config.yaml
model: "image embedding model"
dataset: "stained colorectal tissue patches (NCT-CRC-HE-100K)"
train_examples: 90422
image_size: 96
crop_scale_min: 1
horizontal_flip: true
translate: 0.06
color_jitter: 0.1
targets: ["tissue"]
num_classes: 9
embedding_dim: 128
arch: "wide_resnet"
norm: "batchnorm"
activation: "mish"
drop_path: 0.05
depths: [2, 4, 2]
kernel_size: 3
stem: "single"
avg_pool_shortcut: false
widths: [128, 256, 512]
am_softmax_margin: 0.2
am_softmax_scale: 30
init: "xavier_uniform"
residual_init: "zero_last"
optimizer: "muon"
muon_scale: "match_rms_adamw"
lr: 0.0016
momentum: 0.95
nesterov: false
orthogonalizer: "polar_express"
adamw_lr_other_params: 0.0011
grad_clip: 1.0
steps: 11600
batch_size: 128
epochs: 16.4
lr_schedule: "wsd"
decay_fraction: 0.3
final_lr_fraction: 0.1
warmup_steps: 580
weight_decay: 0.4
adamw_weight_decay_other_params: 0
Rows from block 5 of a small image embedding model, named by matrix and row number. Rows with one number belong to one channel. Each number is 500 + 25 x the weight over its row's rms, rounded and kept within 0 to 999. All counts start at 0. Numbers have three digits each.
Before each channel's rows are labels from the 100 images, of 14976, where the channel reaches its highest value: "patch colour" is the nearest of a few named colours to the mean colour under the peak; "top examples" is what is common among them. Only what is clearly more common there than usual is listed. The data: stained colorectal tissue patches (NCT-CRC-HE-100K). In brackets: how many of the 100.
# convs0: first 3x3 conv (model.blocks.5.convs.0.weight, 256x256x3x3, each kernel summed), inputs 172-255
# convs1: second 3x3 conv (model.blocks.5.convs.1.weight, 256x256x3x3, transposed, each kernel summed), outputs 172-255

patch colour: white (88)
top examples: tissue: adipose tissue (90)
convs0.95:487487433536553479518504518466470449483500454504530487479512477497466544502458480471494494479512451444471479499501527497510502507507503474502488566489524505516511499516507499506482526464500505520521470494501497484494476540469474531527509492523487475463
convs1.95:501452550472547511490490444499505533503506483490481498548434512515534500522514504491498475476515502513484473501505500509508515501473462487509505485472501458494482486561532496495481492477516516502486520450503529528494479448476535470524500516537490476505

patch colour: brown (37)
top examples: tissue: tumour epithelium (99)
convs0.230:474471464520455495496531531529543497511504511506487506487465508477507508484530552525500521510463527480484518462496492417501511510501512463487514469526510505512471494494501525473513486441492506509511486486462493487470473494543484455484482448486491518496
convs1.230:500496513453572503492492538499544544479485510532508485522535513504496482480487587524502509504505507436481535506511507493537502511469472539500466465496528439491507480487527482495494487499523495491507496507492518501487475535502481532486476500510531494527

patch colour: pink (69)
top examples: tissue: smooth muscle (97)
convs0.103:552521489532499460486522463499538499518478518455523486523501515474457491465504494505541458486488482509519525527491547498486481462519437494471514480471512477502498517487492520483470480518510511498480494480496551502538495521472493494484517470512463483483
convs1.103:501478486462509527490473516527497529516459496524500526482490489460513516532504530511491496545526484490515531526498526499513480507514532496555464488518475525475483506477471476536506509503485502510497499503496503491497485430496461502485490555446525490513

patch colour: brown (43)
top examples: tissue: normal colon mucosa (100)
convs0.139:499517475485503513497487460549518512471514504463519491530521510485495487499515471535492475512516493517504504487505513547527451512527514487501524531504475507485452525477463517501433492514468519517494517510431486486459506486507466514509529478475472461497
convs1.139:494485511528460455508478495510500503538533504502502449495466502505518505529465445524494472525480493522505461500483526476475519501499485475532499484506524505515510489498467475478547482524536466482503491467542498497493474522514477491504483486479545504509

patch colour: pink (81)
top examples: tissue: smooth muscle (100)
convs0.28:506461521524498496491507499576511525493507516542455529500473520491522502520466476439498473475503504477476515505507467506527481534500516512544491536516545514493519521486541468524476500457502512525522486496479483522552547407506507530508485474470524500493
convs1.28:486480495538501497502486499526541507493536512524508526490508485518487486549515550496514493482494510479497509506518483494489483489470501516498553536550511476501446487518463469495514521495474503489509495508490507472537500516493507486509497491490519486520

patch colour: pink (79)
top examples: tissue: smooth muscle (83)
convs0.184:447555474516513470514501513516487453502521503513471478466510529506500462481523546514482445479508490496511472471505474528527481497489477524499497492460481487470494498427457495487494488501513497518504484533500465520501483491519510462481480533511508543493
convs1.184:554492496499518559545486516571541550517495470468532514480474507478498484493497504537509499494520493513513476483486493462501531500504505491484509521480512528499471487505541501500493519497473563481492516538490488539511547480474555486473504536525523447514

patch colour: white (65)
top examples: tissue: adipose tissue (66); tissue: normal colon mucosa (34)
convs0.131:509506486504468494477458513497537517487451484484496490462495516522518459514518517544526476476479493499532549540542511483463490501472508499516506503513481523492470454485448479488529477461512522510473527472493484542521478445506508520477497498491490476475
convs1.131:485527523518504484506515508486491474510485512523505460521507537464527534464521533497513492489502528505510543520528526503512506532555510521527508545468523510493517527492466469526509528540463488497512489491505497533464514516526478534475470509529522472557

patch colour: white (93)
top examples: tissue: adipose tissue (93)
convs0.135:495512522482502447502490464527511449452488497506534537528488465506470526504491533535480505487476542499463543492528537478520486532520476493455483498482523536475526494439508488487472490483504494511487496482492496521533522468501518492513519468480484451480
convs1.135:480500492499498495508494510524554489547479529512512477497510525491489506491556491515519477503527536493517496523501490484509488527543520503527513473505499491495495532485519532530475482499489488478492520514513523505465470462514521487481529482484500491517

patch colour: white (62)
top examples: tissue: adipose tissue (65); tissue: cancer-associated stroma (28)
convs0.221:514536535514521496502470468497509460520490449522497527478489479482519519485477473502510466506483507474490500473491536521485519504464482499480515485463530509489550456465495463495486526507477504528516509470510501551454557491504485485506513489467474468484
convs1.221:496469486449494497478463500542482555527482524497524469482491567496516493441516491514543490488516491458524503524539471504501520505524480521524517496515492509478474518501482502512482517475509480515486546550495483501510464471527521525492514520487466475489

patch colour: brown (29)
top examples: tissue: normal colon mucosa (100)
convs0.188:457482495490501483496524512495524520489510468479522478495518505505504475489482449481500474520490476491473541485479529471487492473498493509472494495492524529491454497489514500513478481507447494497489479510515501523563510502493486512486512469510500495550
convs1.188:487493517473488521509511496519508478511485480543481524510456536474538532496490490532488511511509474529483528491489487503477551516510506492493511498535558510509512506535482491495508495446523470521521487503529486507473550497494500506532484497549505532468

patch colour: brown (58)
top examples: tissue: normal colon mucosa (98)
convs0.30:464498497516492482491508520493496548470486501541501494458474482501520515505497476461506487477479523499473533458482497508492545481499478496462515531483468516498466491449537486517540470485499472471519510496480487464491488499538466485478476546486493510514
convs1.30:501513531488487515538472503541518480492533504502524501511482500490493524543497460553478467510522542523480498516507511508545508476487496520516508517502451512525481513482487504460514556524504530535477485488530495518533497494479507532505500516491510507508

patch colour: brown (46)
top examples: tissue: normal colon mucosa (100)
convs0.118:497478490545519528481501474510548516496501518526496497469491505473492448508507480500525481495527530523475528505496487509502499472474465476485534528499491533507514492499512453466523491497501493488453484466467476468483424490486497499512488471502496494481
convs1.118:538508493537502506462482489550510450522532534526526521486480470486504467500490494518511479566491523519487499494515526491525487499488498492512518492499491551489509503477506487533489530507484487523509510481485524473432522499516502531497485505464474535511

patch colour: brown (80)
top examples: tissue: lymphocytes (98)
convs0.92:472499478527503500479453486483501514526491530463530514522496513488510534506488472523523528501519509466509465494500501485507524504513450519529512498500502460473488530416464471487496445485477498492523534459477542498501547443457549457519486497466478499467
convs1.92:526516526488481540507499481489469495458496516503514513499496517464500466509535508518462445520481492561488504532527514540508506519526516505475515528527528474504473509507542515503478508513457474488536525517520499482488512494485488444491497455515465467505

patch colour: grey (62)
top examples: tissue: normal colon mucosa (71)
convs0.195:500508509523533549510456477495476491471547516556518518494501481495478470469489518467486498496515505462476531471492449479465500471488506478535463498494492473518523514445487501515492499490472485479479488508509464488477493480486531526496509528508466506480
convs1.195:539505504536554476514521527565520533514484464545497516531500529522534510492478471529477477516494546485529519475520510493516526498491485493483464537482529515487513506503475513499537528538509508488516482526500509483452539494513505497528489510592508472492

patch colour: grey (46)
top examples: tissue: cancer-associated stroma (96)
convs0.111:483489500475506501491509472485514487501508504491505470491511484487461478519526451419501515541469497485521538497483521483488486496479497514508500501524482491532502506509499481479496505498551493528478466487527502506490500499502478533465491470530505481493
convs1.111:497487529488497559473449471500508476528488486481517513483531505481490461521515546543492457532490514506479511536526525500519522492453483482485491494492462540505499542478528529480523488509470455458468495503496507487500506493519488502490500469482520495522

patch colour: white (99)
top examples: tissue: adipose tissue (100)
convs0.33:472498515488548478519511517485477559470472518487499496470498462502458519499464518454525469510489489484488513495475469491496501485477485492471510485507503482484465508471472532540503499509459508483496499473477491513498503470506487452564539490474543479482
convs1.33:441435492512494534497456486525511496497526480520512469502499535498500513520518495488487489526494493509492556552474481530500530495492478484526512487494496515547520494519501513484478506452467488525507537536531499419468482490530483484492520479536497454465

patch colour: brown (57)
top examples: tissue: normal colon mucosa (98)
convs0.154:481518447472497481471550526520509520511471530474489480496469550488472473494500521481507524511463495494507536441533513533502509471491475483504513468514518487522517472495545553496512478516508519468477483471464525532462495480458481482494529471498552534520
convs1.154:522500454534475529494498460491499463504476462514518496494519468480460494512480482500516454529494529543517489495491485493464488466531541526454481543504512521510459536537511493459512577516491491555476512469511496471492472499511491529476500526509497512506

patch colour: grey (46)
top examples: tissue: normal colon mucosa (64); tissue: tumour epithelium (35)
convs0.201:499494486509492464505474488475498488484522504536489497483469489558474444490501468473477489491479491516516473454488482501535487502530489517499483518524514484503529529473472531477468482475491493494507478499530521502468506471492494460531495494483502459481
convs1.201:526461499534489477487513537481518487568528470486536508512536525530519506523513501517482488503521494476510526515505511524527550501487493509539510538501515501502468480500459544502522513475531549505532488522497508532491504528493501521521524555501507510510

patch colour: white (99)
top examples: tissue: adipose tissue (88)
convs0.174:485517515491545463491445482455480519447489485525465500459445469500488533515489465473531504488557517494528483466480493460506493500501499497509510507494501511521506484470464480498527502545515517468541512521508505502501536504493481497499489505519513489486
convs1.174:505500479495495516485526527504502514490513514463472483528492523523525507478506488518472497486517529539527491522497465485475498494488510517463498496475473527498500480559461544479490476512522489495518521499527511466472461472493533479479478536534441476495

patch colour: white (100)
top examples: tissue: adipose tissue (72)
convs0.79:498513492449508470513528490501477501522526473467519483459493529528508545456499467495495514499455491435499502473559481476521507529488514502498495539503507494522457459485468499486485493510497483484503478463442477567514508527513478490498477463492479470524
convs1.79:515503482486517489552541484464478509486510486509511461489483434493500470541520504497494549492541479491482463512499501506495503497494512491483547525509483483492512495527503504541509506545505498479517477505472503551561518488469539480539484501508507528518

patch colour: brown (28)
top examples: tissue: tumour epithelium (97)
convs0.17:495478508482503480512486487506499460469491509534525507452517481497445442510494474500460440502517437497490517479464497460531469496492505497479485460466523478507495505446484482520495492500476497520525563523464520491504511507515484479542490465505469459512
convs1.17:493496475529520538560517495512554528518495510512487507507465499519516505506512481547538553523490495497486505485521550472496506530515494540491472499485491496509494510536485537523510485498502493495537470516509475508507520526496499501462542495526540494508

patch colour: brown (43)
top examples: tissue: normal colon mucosa (96)
convs0.15:513514479478473469485538478493506525511496485488521479520487475517517502502452497531529498461488504523511530514518482489506503482485429463470501527470490509512488520513507522491456531507458531499470479477477509485517471484503503449500503464492480472511
convs1.15:503467491558496490522473494527500481463520510454505505516515480477492497532494498470519478513498497507509501468515522532528524455514515507544523481522519492531493519536467505520477513496474476537518541477506480460464461509539489529487488545446468468490