config.toml
model = "image embedding model"
dataset = "stained colorectal tissue patches (NCT-CRC-HE-100K)"
train_examples = 90422
image_size = 96
crop_scale_min = 1
horizontal_flip = true
translate = 0.06
color_jitter = 0.1
targets = ["tissue"]
num_classes = 9
embedding_dim = 128
arch = "wide_resnet"
norm = "batchnorm"
activation = "mish"
drop_path = 0.05
depths = [2, 4, 2]
kernel_size = 3
stem = "single"
avg_pool_shortcut = false
widths = [128, 256, 512]
am_softmax_margin = 0.2
am_softmax_scale = 30
init = "xavier_uniform"
residual_init = "zero_last"
optimizer = "muon"
muon_scale = "match_rms_adamw"
lr = 0.0016
momentum = 0.95
nesterov = false
orthogonalizer = "polar_express"
adamw_lr_other_params = 0.0011
grad_clip = 1.0
steps = 11600
batch_size = 128
epochs = 16.4
lr_schedule = "wsd"
decay_fraction = 0.3
final_lr_fraction = 0.1
warmup_steps = 580
weight_decay = 0.4
adamw_weight_decay_other_params = 0
Rows from block 2 of a small image embedding model, named by matrix and row number. Rows with one number belong to one channel. Each number is 500 + 40 x the weight over its row's rms, rounded and kept within 0 to 999. All counts start at 0. Numbers have three digits each.
After each channel's rows are labels from the 100 images, of 14976, where the channel reaches its highest value: "peak at" is the part of the image that holds the peak; "colour at peak" is the nearest of a few named colours to the mean colour under the peak. Only what is clearly more common there than usual is listed. The data: stained colorectal tissue patches (NCT-CRC-HE-100K).
# convs0: first 3x3 conv, stride 2 (model.blocks.2.convs.0.weight, 256x128x3x3, each kernel summed), inputs 0-127
# convs1: second 3x3 conv (model.blocks.2.convs.1.weight, 256x256x3x3, transposed, each kernel summed), outputs 0-127

convs0.69:500449486464480509434543470446554504479469509522485402529517559459513448543433558482548578490496490561493531495494406492483512477514474547489503585469480565488484528526533461524442503529504541476462500567398498541539432525445547568506476541534475520568499499536503493477413518488510450475511466467485397543555547515511463478516463520504464523422527486509492509522471476481422497419518
convs1.69:508529527492463528581532485513507452463513610499485490519568509510538519505467481539537491500519516499547517432447452452508441534486537537520466483498457490579487464576493567459516630529492477482490461534569498470488493455528519517528470495481458518540516463523559485497526477454588532482549578527459513461472466434490479519484422511500558454599498600482537542459476517556577547476520
peak at: bottom centre; bottom right
colour at peak: brown

convs0.159:458466492461468518517539491497503489435468551487496532458523472431498534524528515452537486535468538490534549524503466527498515477493507454517531521494489526448522456479505560446511587459466466516443528448560492466527567486512438481434482402426667490554585576573496486511527489475508514524453489489530514456537470528439474536493520533548521496556462557462484490459526485512455458549562
convs1.159:515554485543504498564493440472511453496454537441506582489568485415512513532507516516527460500508516409481486558535565565504542519523530414472472490511571511504540496460490548531482514507612455513472514450524494496468484404518481490528544422477511474456470495423451438548499533464546502488450493468506495470519480472448541473508543446500454454466537621507556478445487471523453498471533
peak at: middle left; bottom left
colour at peak: grey

convs0.32:521486457548533474437513487514533471474490569516491546491444554485488475553549464446533530493507497522501454541510480472461469437527501454521461457529502456509530511566513488481473521470496500467553466456599484447414569486596463480464506541593417488523500554439485554427501461474493607511555500547513521534483446526452463422548532590518539534494461500510477494534437482501506498537507
convs1.32:508551527473495512479513485421471506493481503529551551463487391530537505520477584424496491491480491476478533498474443524546518548440449450464428536486526515542491547506528503453502460501472496434542548477471485552465464503482473527465589505520456502497452507439602476532448489546526520486542488467433503496486496581485507566451429482497473454428470484566512462481519527499478430514497
peak at: middle right
colour at peak: brown

convs0.41:504498493489509486468512483523521529504474545516390455522490497494545451477499492460533560563520483477479477495511456484516510470489456533447557530457440542423484452506502443494470458470453555448451447518637519498523467502523499450496521554622517558473551459560503492469400558477493573494434469526478576509489518491525491475454510526533568550442512452450436471504478480490532496500535
convs1.41:457527492427486539483491441455462460492520556528496447493475443543478517494460446430511475482466501479490527423507520505472455498471463389496499508470462467469505503615516531470484492503463474515446498507454447487472502523493410553478502405482525477451482500443538447488447499501419482445410487493481528431475479467472488535492436516496458468490502581556516546528483484456460504479484
peak at: bottom centre; bottom left
colour at peak: brown

convs0.177:427460467540519505557461473497486478473415515523470470469476389469520461482534445475482516530453455425497568515453451460460485517519576520474606529520499482453479458575498590520504559497484466499498533484536442540457541485531548489458489493444580440546558581534478473457510459571510485508421465476485497442491498487498449479535455475529489463463504562510469479468499495452527484535540
convs1.177:459552562488492473503513435505499510519518622514469549438556519440514475554522515520505487485546529493513533540480552539507488505466465443460423484498496480422587431453476527555505598501586473565534435514541448482520528461449566561536492468460515459451487467458474538562505495484644540560513503500478477532508439496481494544467473428504509520547554545475471446444511497490493466479519
peak at: middle left; bottom left
colour at peak: grey

convs0.30:509486524514581533555526536545474539545501490494524505548472502455562522522485452486478433477468518467495530475477446512456476466568507475396566552430504566487436562513477493511498464526450543492504526481456438522472488597519547467464500450495535413557476529506516520420442469516473470482506562425573475400588505506514511463506542485512455561490522511558480523503542507454462466510519
convs1.30:553528540540475509416494509500507461460457464487498536471480502472484465500496497509512486465486496501530570527361510479489399468452525489474491464524492522466508457451410570570486527491497499561471507465453530379574532501490490520544489460454480506595492536500537476555383510504591475471576482416451561486466514463525482453473481480446476500529503502405546520530418504546482454495493
peak at: middle right
colour at peak: grey

convs0.39:517476491535427492600432484486440436486445513505470456480539534519496503541418507473519465538475462490472492449517503514459450513499534439498518478452499468486504467501450472483501547564478560554454499462497434443485471464540486510510409529532472567515502417503519453517486550422524534421516427449473529607488437458477550570482505538480533481466440534440527532468536510502460546505469
convs1.39:503493473546484494456540516490441508473517466551566454482530495473523535580482471507518429507528528482508489424456527481497470465414538535477560490496525529445548509465443499448550513478432493496456521500570534461462508502535438466503465489482463454475422529550502474522507509495488462501416454506509523448545502460532512518486496388508462499525469442441519499414540433420501538461397
peak at: top right
colour at peak: red; brown

convs0.109:508500542531594460523515562507570518539453467551427478531484464449498513480529491453469533505432459540471502559543474540498552510591521550469491454468530515500521436505455501522454510450478489523439500482508524491483517428508502499478488633488542572535509512539450499461480566576494549592506565579483518475536513579578517526531481476527520475469464481440482545466527521511512491503445
convs1.109:448460473443480540452459490482460485484525648526452479458467486545457519516498473476493507490480508506461579495508510563456506491434457413482478513518548464519432519490461490502498526465488374513496479479386415447484505514395506547497572487550592481553384497447503534580444439439499510491536487472464505476459502511594502528544390548514512547535502448545462447465450453428523482501456
peak at: bottom right
colour at peak: grey

convs0.135:485463503515472492544505468517581475494466544468464522458556506450549432584459471464562506476505533479566495478527475486525455477456543465516512426532529510488547509466452467535533568490488440484505429452438474442447552498495505479480465457478464515562533530454484501476510512553486550425501505446498512515451459557546507489532462411596391462468530588495452504447500444511538472524476
convs1.135:517491502484493488504486469485432474522419587498525639512614449454488437509562508539483524466465510493495503460479455429519460517503467554510498531465591527442544469525485478459524480569542533521517451525628550496511540468486518513582508488515535548516541524510550543600632515538558581520518560423483483495526518502424516474475544486501492451496515548527482527519446516502510548480548
peak at: top right; top centre
colour at peak: brown

convs0.173:560554483534519489510508492482495521447454616545457524521543488480459488547583484548542457593566496515525489503454495507494458480499458575500485484551471496465504429475495506531534481502539530454513534503502496516472545516495536480502421534426543474512544521476494513544592538418496563494525465513570479516533498476454458506475483513613495547510517530438511505514527497563486507412617
convs1.173:505470475477461506503485488474498456467449497474448507463506505487486514500513483503507505485530495475487499492495510508485571531527499413483494497481491528594401478486516447393550569494519509515527478462528514589476523478427436425487470448538360545483459486475523396493447450498488385543456496498554508538560426504481551509522465580524394493490452471483502485465576363538515467497521
peak at: bottom right
colour at peak: brown

convs0.28:491563522478533537547462457471522484472479541472534446456474459497502470501470476461506500503529514551492528468505492443469443474466482462514541487446549476448487525403525480474435514445455503565563488497506444538447431482497443496564495480508458389470484468584468460492515511504525536491544505520544417437470465494486584490489531426528547564571482520468525499563418457560501562476450
convs1.28:482534486441494467449526483445505493469497451488486505466453455539525456509507574506515577490501498430531513466505507519511497498537529427499539513563511498479501541388488519495586494468478464438532573562521444497522491459471425428422566506511514533542465505546505507477403498504515501519524526520455519541459496446518536521515539483531432503516540392486568563450528547545517500528442
peak at: bottom right; middle right
colour at peak: red; brown

convs0.73:548524472534533500515478486481548462488467469551575516565450454500473437538446498513497480564501479517514508495385439506535463437489526563454484463417473539417443497507513553525536403439488580472511459492514462508520531498504478506506513487484503553526480502454433509509436542512551464543430643453510541462496499544511471521548475492478424535498486476506499478536488514435500486506548
convs1.73:513373539577485445597528498482564485541505513511478525493539514534524500491507462515468531467520547457516526473500509512489476514497527535508512439514524537528495510536485509570481496506497497479440504515473515413425499463386542582474499457471562469499611530525514548519441484500405456485516500503481515498450499565481506491537481603378513532514550533549526527504402554451492579496480
peak at: bottom right
colour at peak: grey

convs0.47:490521486503397507466481487495519563506528507525510461523423453555520522505548426552554481523545539490571501500459474480541512534450515491477552539495465518434532486489469492531471495469553509447411509477452503465460550537552436551457508544498485544478484565509530515402484545537471457458451488422501542430591518487441574483482453480533454540505487524442503598475482525509493546508551
convs1.47:551489551530499487550526472540469509430527539476442450475472537473511529491560521553480458507478504532486528552536477461546552450523498527497508513459436522549471536500531527442410493506469566603473437471435559593466527607428563615490473513483491475470579495461454555502541481477603449429484474529474496468477510435524472473468498542425461475492480577558500526449488453550526535522512
peak at: bottom right
colour at peak: white

convs0.46:484486500521523534501546473444534450497524442479506500479486456463481542474482509520552537499480531533511458556416440476496464466463512533532521486414574519472557525549560544471520449450524560427460535462515518502492490481458568470427545456435454494451505475427477528482557519558511491558438623507552435495538499508561518444449530475492469480526496533508474526490511494460457392503546
convs1.46:492553531546493415537456481507500455531508484492455485524517453515588505423443468517468546544483522456555524516408464535508493448452537538573473408525543491564501515507439520501519502457462544439491521489499487502535475468503480553504481502504491529513462534478531437437398463486403388469473542541448485534439493516491443475505463525433537495508564518474520527548427434483490520549518
peak at: bottom right
colour at peak: brown

convs0.50:476432530530529469474505567437520464475503519494442516440473473519517495492556517494481508417461447504462455504558559494489454508564452526484434495519487492525535450433513455485522489498506533490568500494495527503518380501510436525501534561536479468528473500495519447582502484450488444502460412590562570479477409510470490451509443521476482472552510474521505481431531458482479480437601
convs1.50:511486421469518439565509543434555449472428446602510422470505556501549496496459506475490452429532476510538482475432502488472499538454511483515422558456470528452411494559529510445537520503521534549468490542419476487508548448480441477441563548426434455463496527462495535473504469514446399500503414573451494504531566536467501473468448605537541568489473394482485494430515556496484433490496
peak at: bottom right
colour at peak: grey